Rows from block 4 of a small image classifier, named by matrix and row number. Rows with one number belong to one neuron. Each number is 50 + 12 x the weight over its row's rms, rounded and kept within 0 to 99. All counts start at 0.
After each neuron's rows are labels from the 100 images, of 14976, where the neuron reaches its highest value: "responds to" is what is common among them. Only what is clearly more common there than usual is listed. The data: photos of arthropod specimens (BIOSCAN-5M).
# fc1: MLP up (model.blocks.4.mlp.fc1.weight, 512x128), inputs 0-42
# fc2: MLP down (model.blocks.4.mlp.fc2.weight, 128x512, transposed), outputs 0-42

fc1.263:55 60 27 35 49 41 58 47 51 69 46 58 32 57 45 42 54 62 42 45 36 79 48 45 66 38 55 63 43 43 23 60 47 50 54 51 41 37 68 52 73 51 32
fc2.263:49 49 43 61 67 52 42 33 64 21 29 40 62 58 62 89 51 38 44 59 45 41 34 44 46 76 59 66 72 59 65 56 53 44 53 66 42 40 57 58 44 41 50
responds to: order Diptera

fc1.474:44 43 58 43 37 48 24 51 40 47 53 50 32 65 34 49 39 51 37 55 75 81 64 38 71 48 46 63 48 58 50 66 48 38 45 42 41 52 48 48 37 49 41
fc2.474:56 59 51 66 39 54 34 45 56 35 59 56 35 56 74 64 44 44 31 50 75 52 43 38 00 56 51 56 38 52 63 65 45 44 50 62 46 62 50 53 55 49 68
responds to: order Diptera

fc1.458:51 64 59 20 48 50 41 47 72 44 61 43 59 53 51 61 58 36 49 37 44 44 45 44 43 36 29 51 58 63 49 34 50 52 42 65 44 56 43 47 40 59 47
fc2.458:59 48 42 42 46 63 67 63 45 55 42 42 54 51 42 67 37 56 37 64 50 47 50 63 59 57 70 70 25 50 33 62 44 31 48 50 63 63 56 21 31 43 66
responds to: order Hymenoptera

fc1.308:53 72 56 58 51 27 49 53 51 50 57 52 54 48 59 48 58 45 53 35 27 43 48 56 39 43 55 45 41 23 70 76 51 39 37 26 58 54 46 52 45 34 59
fc2.308:51 44 46 30 43 42 46 59 49 29 55 52 46 54 61 35 59 47 63 61 50 54 62 49 49 62 30 65 54 50 61 44 40 56 78 30 48 51 27 44 73 48 31
responds to: order Lepidoptera

fc1.472:40 47 53 63 29 53 49 56 63 71 45 60 59 24 47 38 56 58 48 36 42 64 39 37 53 60 33 51 56 56 44 69 50 51 40 48 47 40 36 50 58 64 53
fc2.472:38 54 43 71 78 40 38 48 35 39 42 47 58 52 58 50 44 17 55 44 38 66 41 44 35 61 45 69 45 62 34 75 64 73 52 62 35 62 44 42 34 53 57
responds to: order Diptera; family Muscidae

fc1.496:59 51 38 44 52 33 41 40 59 72 49 49 34 20 49 48 52 49 57 43 34 70 49 28 64 63 36 48 63 31 67 65 51 63 40 48 43 43 44 68 49 60 64
fc2.496:61 46 38 82 45 41 43 66 64 63 46 51 60 61 41 60 56 35 46 59 44 54 53 60 60 53 51 56 57 42 29 94 49 60 65 39 61 35 44 37 62 48 46
responds to: order Diptera

fc1.276:51 55 66 49 50 42 53 40 45 45 33 42 22 36 45 64 45 51 53 59 46 52 60 38 41 44 53 60 64 51 71 33 33 66 55 32 60 35 59 67 56 43 26
fc2.276:57 46 44 45 39 80 40 76 46 55 50 53 54 42 36 65 68 39 39 65 58 43 47 49 49 47 48 32 52 43 46 50 57 40 34 47 45 51 43 55 47 46 34
responds to: order Coleoptera

fc1.366:57 41 39 66 45 46 44 65 35 48 52 45 66 53 49 45 70 70 75 49 53 55 39 62 57 64 69 59 58 52 32 49 49 46 28 52 44 41 33 48 61 35 51
fc2.366:46 54 60 49 59 60 40 61 35 59 48 63 38 30 56 61 25 64 41 56 47 44 49 39 20 43 69 30 33 55 49 61 66 54 54 69 59 40 41 68 25 71 32
responds to: order Lepidoptera

fc1.128:50 37 40 69 74 44 70 38 44 41 48 54 44 47 41 29 51 36 57 58 41 54 61 43 46 64 51 54 39 29 45 49 73 29 46 34 54 55 64 52 63 61 45
fc2.128:47 70 56 36 35 29 40 51 32 32 61 45 65 48 54 54 48 55 38 45 61 45 41 59 53 40 45 39 61 49 82 41 35 53 52 55 66 38 45 52 39 39 62
responds to: order Coleoptera

fc1.160:41 82 41 47 48 51 56 57 56 47 50 35 40 69 41 63 51 54 60 41 25 42 71 48 61 44 41 32 47 33 61 68 61 38 29 26 48 44 58 63 56 55 40
fc2.160:51 40 48 46 36 60 80 69 49 62 48 54 58 31 39 56 55 44 57 47 64 61 47 36 35 59 45 52 46 35 65 21 56 53 37 59 39 50 55 57 51 55 49
responds to: order Hymenoptera

fc1.443:32 53 39 41 46 64 36 47 66 55 55 44 59 33 64 40 57 60 58 44 46 72 56 51 37 42 40 56 72 40 41 23 76 49 25 35 41 42 45 58 52 56 61
fc2.443:69 66 52 48 65 25 43 43 59 66 23 51 51 45 50 54 38 66 60 34 64 27 53 59 53 65 43 38 68 56 45 73 67 49 63 47 64 40 67 41 72 58 48
responds to: order Lepidoptera

fc1.136:32 61 45 48 56 55 61 48 60 70 34 37 53 59 54 40 41 38 51 65 70 53 49 33 51 52 52 66 53 53 71 69 71 64 57 44 66 81 40 47 35 56 46
fc2.136:62 58 67 34 28 58 78 39 73 43 62 51 40 29 34 42 45 45 56 53 30 61 64 59 35 33 44 50 38 51 49 23 24 42 48 47 47 48 64 57 42 50 39
responds to: order Hymenoptera

fc1.279:71 73 39 40 52 48 59 55 50 64 69 36 39 53 55 80 56 55 34 48 52 53 47 42 48 37 46 54 44 37 72 51 51 50 73 50 54 62 39 63 32 34 63
fc2.279:50 45 60 28 54 57 29 65 50 47 54 51 48 46 44 31 50 49 45 44 62 34 46 44 36 71 59 30 47 37 42 35 25 52 45 44 49 76 65 57 66 42 64
responds to: order Hymenoptera

fc1.320:35 65 34 64 54 31 47 66 52 60 52 59 49 55 29 48 64 67 22 57 51 44 44 59 57 54 28 63 53 51 60 35 32 59 28 52 61 73 39 45 59 49 41
fc2.320:50 43 48 52 65 50 77 47 29 47 48 54 48 63 41 45 31 63 41 35 74 47 56 45 61 43 45 46 32 44 38 58 64 34 45 42 46 49 46 47 38 54 54
responds to: order Lepidoptera

fc1.49:26 51 40 66 43 62 39 61 50 48 52 45 57 42 55 36 69 65 48 70 54 58 66 41 48 59 46 42 59 57 38 75 48 49 40 55 57 42 31 42 50 37 67
fc2.49:53 50 52 56 58 47 55 22 49 67 30 57 63 54 64 46 28 55 65 33 38 63 37 41 54 62 70 60 54 44 37 62 49 44 48 55 47 39 42 47 47 58 50
responds to: order Coleoptera; family Nitidulidae

fc1.398:49 72 53 72 43 45 53 76 50 49 42 41 72 44 56 52 51 50 49 52 48 54 58 60 29 53 59 45 69 60 59 47 42 34 54 51 46 50 47 38 50 50 50
fc2.398:55 53 68 34 35 41 42 53 69 35 71 44 30 59 40 55 41 32 35 35 45 59 54 65 74 51 48 53 66 51 53 68 31 34 42 40 42 41 58 82 56 52 74
responds to: order Diptera

fc1.230:46 48 67 58 29 36 47 31 50 31 53 49 71 43 67 55 46 57 45 52 35 49 44 60 37 59 60 48 50 61 63 51 56 40 72 62 54 38 36 53 55 58 42
fc2.230:46 52 40 55 45 41 38 54 54 43 58 39 56 53 51 72 63 45 60 43 35 50 40 56 52 36 55 59 31 24 47 55 66 62 46 60 59 54 57 51 55 49 35
responds to: order Hemiptera

fc1.90:44 44 66 52 44 37 51 55 56 50 48 47 56 51 61 41 63 53 33 59 51 53 58 42 58 35 42 44 44 44 39 36 76 59 42 29 76 46 42 58 51 45 40
fc2.90:72 38 60 49 43 52 45 58 22 25 39 56 59 37 34 48 54 48 32 51 53 32 63 23 59 56 65 56 48 42 58 56 31 63 56 59 66 66 67 49 51 37 60
responds to: order Lepidoptera

fc1.147:42 63 77 34 55 36 60 24 39 65 56 57 54 60 67 51 46 52 61 36 51 61 46 60 34 45 54 53 63 47 34 58 41 62 33 44 80 49 36 38 68 30 51
fc2.147:38 41 52 50 65 61 70 72 37 35 55 53 27 52 46 15 58 46 37 28 77 37 49 40 48 60 55 51 47 58 52 56 54 58 66 52 49 60 58 48 59 44 55
responds to: order Lepidoptera

fc1.100:46 54 46 52 70 63 42 57 43 45 47 37 61 23 46 34 46 60 37 39 55 46 46 47 56 54 50 36 54 48 55 53 32 47 56 58 68 50 55 38 57 36 49
fc2.100:52 39 34 54 39 43 42 51 43 69 36 54 55 32 65 48 37 42 50 59 40 66 55 39 40 48 67 59 45 55 40 58 56 40 47 45 63 35 56 47 36 56 40
responds to: order Coleoptera

fc1.264:60 41 35 55 44 56 33 75 63 30 55 44 53 54 40 44 46 64 49 41 45 56 50 40 73 38 27 44 49 35 68 33 51 61 39 26 39 52 70 59 52 45 58
fc2.264:43 39 40 31 19 52 52 59 26 47 49 47 68 42 47 64 22 38 38 50 58 44 51 55 65 47 61 75 35 26 34 35 48 58 45 54 72 63 56 50 44 40 60
responds to: order Hemiptera

fc1.46:51 45 50 60 49 33 36 43 59 40 56 65 46 34 42 35 59 51 66 50 39 42 51 53 32 68 59 50 38 37 57 44 44 47 44 57 45 51 57 65 47 36 72
fc2.46:00 44 56 31 50 58 56 54 32 60 58 53 59 67 57 56 52 44 33 46 44 49 53 63 58 69 55 69 33 61 50 33 56 63 60 58 49 42 49 74 56 39 48
responds to: order Hymenoptera

fc1.203:84 39 59 44 43 48 36 56 56 37 60 48 29 52 79 38 42 48 62 75 83 43 33 38 38 52 46 50 65 39 41 53 65 46 32 62 32 49 35 56 51 43 55
fc2.203:08 43 61 58 55 48 52 40 50 52 45 51 64 61 32 39 55 34 54 24 47 52 55 54 42 49 51 58 37 68 29 33 43 49 39 63 62 48 46 58 48 45 41
responds to: order Hymenoptera

fc1.151:44 60 49 45 51 31 51 54 40 72 52 36 42 50 52 21 50 59 68 42 38 53 63 48 45 69 59 46 60 44 48 56 55 43 71 58 48 41 45 77 50 60 59
fc2.151:53 42 63 51 43 39 43 49 39 47 59 39 43 54 43 34 39 53 43 62 37 59 51 37 42 53 46 47 57 60 58 52 51 31 75 40 35 43 43 43 55 41 54
responds to: order Lepidoptera

fc1.144:47 72 64 56 76 36 57 39 44 66 44 48 49 39 39 47 58 54 60 49 33 60 43 55 26 40 56 55 35 41 52 62 33 31 41 35 41 61 48 51 48 46 66
fc2.144:24 31 67 52 53 63 64 49 55 59 63 77 40 47 35 20 49 51 49 57 36 50 41 39 42 51 22 56 46 58 52 43 55 60 49 54 25 50 58 49 52 38 54
responds to: order Lepidoptera

fc1.464:54 61 30 47 45 37 48 36 53 65 80 58 55 43 50 44 67 60 56 50 53 51 50 64 72 69 66 45 51 43 45 45 37 43 47 67 66 35 49 40 32 61 56
fc2.464:55 44 59 69 60 47 49 46 42 64 40 56 67 46 58 60 54 36 40 84 58 25 57 57 31 42 54 37 69 40 44 40 67 63 66 74 59 29 42 59 71 56 51
responds to: order Diptera

fc1.183:46 54 36 56 43 49 54 55 41 34 16 61 59 63 41 40 48 59 59 54 51 65 50 41 52 45 70 68 61 56 58 44 48 68 56 42 59 44 50 43 44 47 61
fc2.183:51 39 52 54 34 49 60 33 54 56 58 34 66 53 61 40 56 65 56 46 63 46 39 40 39 35 46 38 50 29 51 38 48 35 43 53 40 39 64 57 33 44 32
responds to: order Hemiptera

fc1.396:31 21 44 56 43 39 50 50 56 63 40 45 59 37 63 50 62 56 42 46 42 51 39 44 38 56 67 50 63 38 46 63 50 53 44 51 55 34 30 48 23 44 55
fc2.396:54 60 50 67 79 48 56 49 52 56 36 43 55 35 57 38 46 44 52 58 30 61 34 44 58 51 39 85 62 54 41 73 60 44 53 57 43 39 43 31 43 48 26
responds to: order Diptera

fc1.426:56 66 55 51 54 30 62 73 46 49 35 85 55 53 66 37 55 52 42 53 54 45 47 57 55 46 60 53 18 44 65 48 56 72 65 44 71 63 35 77 47 32 64
fc2.426:63 59 65 43 74 42 36 61 56 54 52 28 48 62 35 60 55 49 24 69 64 59 48 48 39 51 37 44 46 58 52 46 37 56 41 48 64 62 58 52 57 64 56
responds to: order Lepidoptera

fc1.2:37 51 65 55 39 43 65 58 57 39 44 47 51 78 69 31 64 52 46 52 47 48 45 37 32 43 59 36 43 64 61 47 70 43 58 48 44 52 52 43 40 52 38
fc2.2:44 62 51 53 44 59 62 51 44 67 63 50 67 63 57 58 55 38 56 69 50 61 46 27 64 47 73 60 45 55 34 57 37 43 31 40 48 46 67 61 41 56 44
responds to: order Hymenoptera; family Ichneumonidae

fc1.342:56 45 50 57 53 44 44 57 39 43 34 49 57 18 53 27 57 47 50 41 52 41 61 39 65 60 33 42 70 51 48 53 67 48 37 66 41 51 38 62 71 51 45
fc2.342:43 35 41 53 28 61 60 40 43 61 48 67 53 49 57 60 45 54 53 49 49 59 53 44 48 48 59 55 36 47 40 55 50 41 62 63 53 38 51 65 41 44 27
responds to: order Coleoptera

fc1.0:34 56 50 57 47 33 42 64 27 33 44 49 47 62 47 42 55 73 31 49 57 29 64 56 56 66 28 54 30 53 50 67 67 45 39 33 64 60 44 49 80 54 66
fc2.0:36 53 50 57 51 42 47 44 46 63 50 36 62 47 37 35 34 26 35 59 63 80 45 44 53 55 45 71 53 55 52 30 60 29 54 58 49 52 59 45 53 54 56
responds to: order Lepidoptera

fc1.222:61 59 46 49 32 49 78 38 37 61 46 43 57 49 52 36 31 50 60 68 49 63 62 36 69 62 60 23 53 29 31 39 54 37 31 62 53 61 56 30 57 52 31
fc2.222:33 55 54 45 58 30 62 49 43 83 53 36 59 41 59 59 61 29 67 52 52 54 64 49 49 46 36 41 45 47 83 47 50 37 61 58 57 61 47 51 43 60 38
responds to: order Lepidoptera

fc1.8:43 35 55 37 29 20 59 25 57 52 43 53 57 45 61 47 35 51 40 49 59 49 62 41 60 51 67 72 45 46 36 71 67 49 73 42 62 39 39 66 55 48 44
fc2.8:55 55 60 63 40 72 50 53 48 46 57 68 41 33 52 57 48 49 60 40 42 67 42 51 41 46 47 43 49 75 50 47 48 35 39 56 52 44 48 36 89 39 63
responds to: order Lepidoptera

fc1.413:40 57 57 50 50 29 36 67 40 68 40 64 48 53 58 48 58 36 50 49 70 52 75 26 50 66 38 57 57 64 57 54 73 54 58 67 44 37 49 54 54 54 55
fc2.413:37 59 51 53 46 44 58 60 53 42 33 26 30 56 33 54 42 61 56 69 62 54 53 72 36 77 47 68 60 37 58 18 49 51 21 50 46 44 55 41 72 50 63
responds to: order Lepidoptera

fc1.362:71 43 57 60 58 26 54 13 53 40 56 56 43 56 45 35 87 50 46 59 44 61 30 50 61 33 55 33 40 30 47 57 48 66 40 14 40 37 52 70 61 43 52
fc2.362:55 50 41 51 50 59 29 63 57 68 39 72 31 43 54 16 44 74 62 46 40 66 56 44 45 45 52 46 51 44 50 51 28 55 50 53 62 56 43 43 69 48 61
responds to: order Lepidoptera

fc1.26:67 41 43 41 34 46 50 50 81 35 48 49 36 54 48 46 42 61 52 51 55 42 36 55 64 44 28 41 37 61 67 48 26 51 32 42 51 46 65 27 60 53 62
fc2.26:37 37 51 57 38 56 69 40 37 44 51 74 37 56 58 27 52 49 43 46 49 45 63 57 29 51 51 50 51 46 47 42 61 67 64 64 83 42 59 32 53 41 49
responds to: order Hemiptera; order Lepidoptera

fc1.481:49 49 59 66 62 42 77 39 15 62 58 49 28 29 49 57 48 57 60 76 26 65 35 50 36 56 32 60 55 47 28 54 63 62 49 31 62 56 56 19 57 54 35
fc2.481:68 45 49 47 50 58 57 65 72 50 59 64 50 53 59 53 56 25 55 32 53 50 42 31 49 50 34 72 58 49 46 56 16 53 75 44 55 64 46 57 64 47 32
responds to: class Arachnida; order Trombidiformes

fc1.321:33 45 59 45 37 41 66 52 51 33 56 48 63 66 45 54 72 41 48 58 45 53 44 51 48 44 28 59 46 52 60 48 26 52 39 56 55 45 44 47 55 52 48
fc2.321:56 53 43 57 44 57 49 52 20 40 37 84 36 45 48 43 54 52 39 51 47 63 51 43 42 44 58 43 48 66 74 57 68 67 46 53 68 45 28 59 48 47 36
responds to: order Lepidoptera

fc1.467:57 52 80 38 31 50 63 38 56 74 48 52 65 65 43 35 59 43 48 54 17 56 39 43 35 56 66 42 62 57 61 41 55 50 70 59 37 57 42 55 40 39 62
fc2.467:28 31 44 46 37 76 50 54 42 47 52 30 74 40 51 52 60 34 50 36 58 56 37 33 58 64 43 63 38 53 47 47 69 29 37 46 41 45 61 63 33 51 36
responds to: order Hymenoptera; order Coleoptera

fc1.226:50 54 41 56 52 61 43 43 36 42 70 74 58 49 34 44 47 52 54 42 40 43 44 63 44 49 61 54 64 56 70 68 69 42 45 50 43 61 67 35 33 38 52
fc2.226:35 65 52 40 55 44 70 48 41 64 67 45 52 44 72 48 49 20 55 49 35 60 36 53 36 69 59 49 67 66 43 58 73 99 37 52 34 54 44 44 51 56 52
responds to: order Hymenoptera

fc1.457:62 44 74 67 42 51 62 57 34 46 53 28 50 54 42 50 69 44 62 32 56 52 52 54 64 56 46 59 65 42 34 63 62 33 54 35 55 51 53 24 62 31 40
fc2.457:60 69 39 55 68 48 58 51 48 54 69 46 45 35 57 71 41 32 60 57 34 49 51 48 50 60 36 45 44 28 68 45 16 71 54 61 66 40 53 44 66 47 54
responds to: order Lepidoptera

fc1.52:44 60 35 53 28 35 53 55 65 56 46 61 73 48 56 35 37 41 49 50 38 41 45 29 44 51 29 43 43 39 54 57 57 56 69 54 40 44 48 53 44 72 57
fc2.52:46 53 46 66 80 25 22 61 44 50 54 61 50 41 50 53 41 28 51 51 38 64 49 64 34 65 53 64 61 51 34 79 55 38 42 40 40 70 54 51 49 45 52
responds to: order Diptera

fc1.266:72 38 48 58 43 41 56 38 61 52 50 53 51 46 45 40 41 59 35 24 70 66 48 39 45 54 52 64 32 31 49 69 52 53 46 47 43 61 39 39 64 49 46
fc2.266:44 52 72 53 72 44 40 63 46 48 41 66 35 47 50 50 57 36 49 71 43 43 43 42 58 51 48 75 48 47 51 57 37 57 49 77 71 30 44 62 68 44 54
responds to: order Lepidoptera

fc1.43:59 61 75 51 43 51 78 43 54 42 53 40 40 36 39 48 38 74 34 48 16 60 25 33 40 45 56 46 55 68 55 34 69 41 33 59 24 50 52 29 43 27 36
fc2.43:40 46 41 57 45 60 30 79 28 52 66 51 61 41 39 75 60 54 49 46 58 30 47 41 59 47 42 58 60 44 47 58 61 44 42 56 63 54 59 74 51 71 26
responds to: order Coleoptera

fc1.118:45 61 49 30 21 45 66 60 46 42 68 30 32 42 50 46 56 50 39 48 38 59 29 35 78 31 44 55 53 37 50 61 37 59 47 41 38 50 54 44 42 47 68
fc2.118:55 49 49 68 55 45 31 38 47 42 47 39 33 45 33 58 44 39 44 54 99 12 51 56 49 73 52 61 40 41 53 51 27 45 57 53 47 68 45 38 46 36 50
responds to: order Hymenoptera

fc1.239:40 63 32 59 15 59 56 46 59 45 40 50 63 53 68 46 73 48 28 70 42 40 38 58 40 54 55 77 49 47 49 37 60 61 39 54 57 52 52 60 54 46 50
fc2.239:81 44 47 59 62 47 58 69 22 59 53 62 64 37 38 39 50 73 39 42 60 52 53 53 61 53 36 52 56 44 37 51 48 51 52 59 30 49 50 67 53 49 32
responds to: order Hymenoptera

fc1.265:43 47 54 40 49 55 59 63 43 76 56 42 48 48 53 43 43 68 62 54 49 49 65 46 33 66 33 60 40 40 38 59 44 83 50 56 57 37 34 55 55 54 52
fc2.265:49 59 50 75 42 37 24 45 47 54 47 66 64 51 63 56 52 54 56 80 56 49 49 41 48 35 78 65 58 41 33 49 34 35 72 40 26 44 49 58 48 49 49
responds to: class Arachnida

fc1.377:66 58 45 39 27 60 71 57 49 54 57 50 30 13 31 41 68 38 38 54 51 49 47 50 39 56 47 60 49 51 53 46 58 41 22 54 41 52 49 61 57 32 81
fc2.377:45 23 28 41 56 68 42 63 48 34 52 45 53 53 43 47 77 40 50 60 48 58 68 34 59 48 32 55 53 38 55 77 48 73 52 53 56 58 62 69 35 49 61
responds to: order Coleoptera

fc1.421:41 37 38 47 39 24 56 36 31 53 54 46 50 55 51 61 68 48 35 59 50 56 55 36 50 32 66 29 50 48 28 21 66 64 46 77 42 60 40 51 63 54 67
fc2.421:37 51 55 58 68 57 41 63 56 57 44 59 44 51 69 40 65 41 48 42 39 56 23 49 56 75 51 49 45 37 62 62 35 45 46 39 45 57 47 44 53 46 18
responds to: order Hymenoptera

fc1.79:37 48 62 45 64 61 44 53 64 33 40 55 38 63 41 47 53 53 77 33 51 47 49 52 62 58 36 51 47 58 59 34 50 39 48 60 52 43 18 39 62 29 61
fc2.79:46 55 45 48 48 54 38 65 37 52 54 61 40 68 62 40 46 37 17 66 58 52 62 45 49 57 48 62 58 58 60 38 52 55 47 65 49 64 40 31 37 73 30
responds to: order Lepidoptera

fc1.340:63 48 40 40 44 38 40 37 26 53 47 52 51 49 55 59 67 52 60 46 42 72 64 50 57 18 58 50 35 66 66 56 48 47 35 35 37 42 37 35 74 60 64
fc2.340:49 44 51 33 44 61 54 44 58 41 57 82 55 49 48 54 49 47 33 39 38 56 45 53 40 26 50 44 34 41 53 77 44 85 39 48 73 41 49 53 36 38 46
responds to: order Diptera; family Anthomyiidae

fc1.367:27 59 52 56 42 36 47 50 52 59 52 52 39 69 61 41 49 38 27 44 42 69 59 51 73 28 62 32 61 23 61 56 54 42 41 48 37 32 70 35 73 70 66
fc2.367:50 53 58 73 49 45 49 37 53 45 49 53 53 50 41 66 72 37 48 73 50 28 28 37 48 43 55 36 70 62 54 73 55 62 59 46 56 40 45 54 55 43 50
responds to: order Diptera

fc1.94:38 63 47 39 36 39 54 44 65 72 49 58 60 45 54 45 49 51 54 75 70 43 45 75 46 40 63 22 62 59 36 45 49 30 62 41 57 31 51 56 35 53 58
fc2.94:66 48 41 59 39 46 43 38 63 69 57 29 67 47 40 58 36 58 44 40 43 50 60 36 46 77 58 46 48 53 49 52 37 44 45 67 67 60 36 47 62 31 54
responds to: order Hymenoptera

fc1.494:61 48 69 65 50 43 51 32 38 46 65 36 41 54 35 52 52 43 52 58 60 51 30 42 54 51 49 69 55 36 47 30 70 52 64 33 47 49 64 59 43 43 46
fc2.494:47 82 60 39 56 60 41 67 50 69 57 48 42 39 39 45 53 67 67 63 39 41 36 49 54 69 30 44 58 49 60 36 43 82 53 51 46 65 55 48 42 50 63
responds to: order Hymenoptera

fc1.48:58 36 37 44 46 48 43 47 59 36 54 39 53 41 36 73 59 49 75 39 45 61 63 52 49 43 43 51 64 62 70 50 42 62 37 53 43 69 60 59 62 57 59
fc2.48:62 60 42 32 64 51 42 38 47 58 60 70 60 43 41 29 48 46 45 43 72 46 40 81 48 54 51 42 54 58 41 54 66 36 54 42 47 62 30 51 39 40 32
responds to: order Hymenoptera

fc1.60:43 58 31 44 39 50 51 71 50 60 53 48 57 49 44 63 51 61 40 44 54 65 29 50 42 28 24 57 46 53 59 55 68 47 55 47 31 63 33 53 52 46 40
fc2.60:41 59 52 34 46 39 39 30 51 42 54 53 32 45 46 42 56 56 28 51 61 52 43 24 58 55 47 60 68 50 65 52 39 56 68 43 49 62 40 80 65 36 47
responds to: order Hymenoptera

fc1.256:63 48 58 56 38 27 65 56 51 44 57 42 16 52 56 65 46 51 56 45 53 39 47 46 56 57 47 58 46 48 54 62 66 59 57 25 56 57 29 54 40 34 64
fc2.256:58 59 43 40 77 57 52 39 52 57 56 38 42 54 38 49 45 49 41 60 47 43 47 48 64 89 29 63 49 49 28 47 53 46 59 53 50 55 62 48 46 52 56
responds to: order Lepidoptera

fc1.372:49 46 53 59 31 37 45 62 56 39 62 55 62 46 52 64 32 50 38 49 50 76 46 46 50 27 58 53 47 35 68 33 63 46 58 57 30 38 44 54 50 46 34
fc2.372:38 57 37 48 35 53 51 42 65 40 20 45 37 65 43 55 33 30 48 54 37 36 55 71 55 42 58 49 51 30 59 72 55 34 49 44 75 45 63 56 57 35 70
responds to: order Hemiptera

fc1.206:43 69 51 71 31 46 60 42 63 48 56 36 49 34 67 63 44 51 51 70 46 35 27 47 50 37 53 49 57 49 32 68 48 36 85 58 32 51 57 56 40 56 35
fc2.206:53 50 35 39 41 36 35 62 41 56 41 54 63 42 50 39 54 39 39 75 67 42 73 51 70 56 39 59 53 38 62 50 31 38 56 34 36 94 33 41 50 64 56
responds to: order Hymenoptera

fc1.157:34 33 68 53 50 52 55 34 58 37 53 49 41 41 35 26 28 31 62 57 67 58 41 70 45 63 52 69 60 42 50 66 61 59 34 29 34 41 71 44 39 24 35
fc2.157:53 58 50 17 50 45 63 51 45 71 48 75 52 43 62 61 50 56 46 58 38 29 48 75 61 47 57 48 54 69 45 65 43 53 46 69 57 59 35 47 70 50 36
responds to: order Hemiptera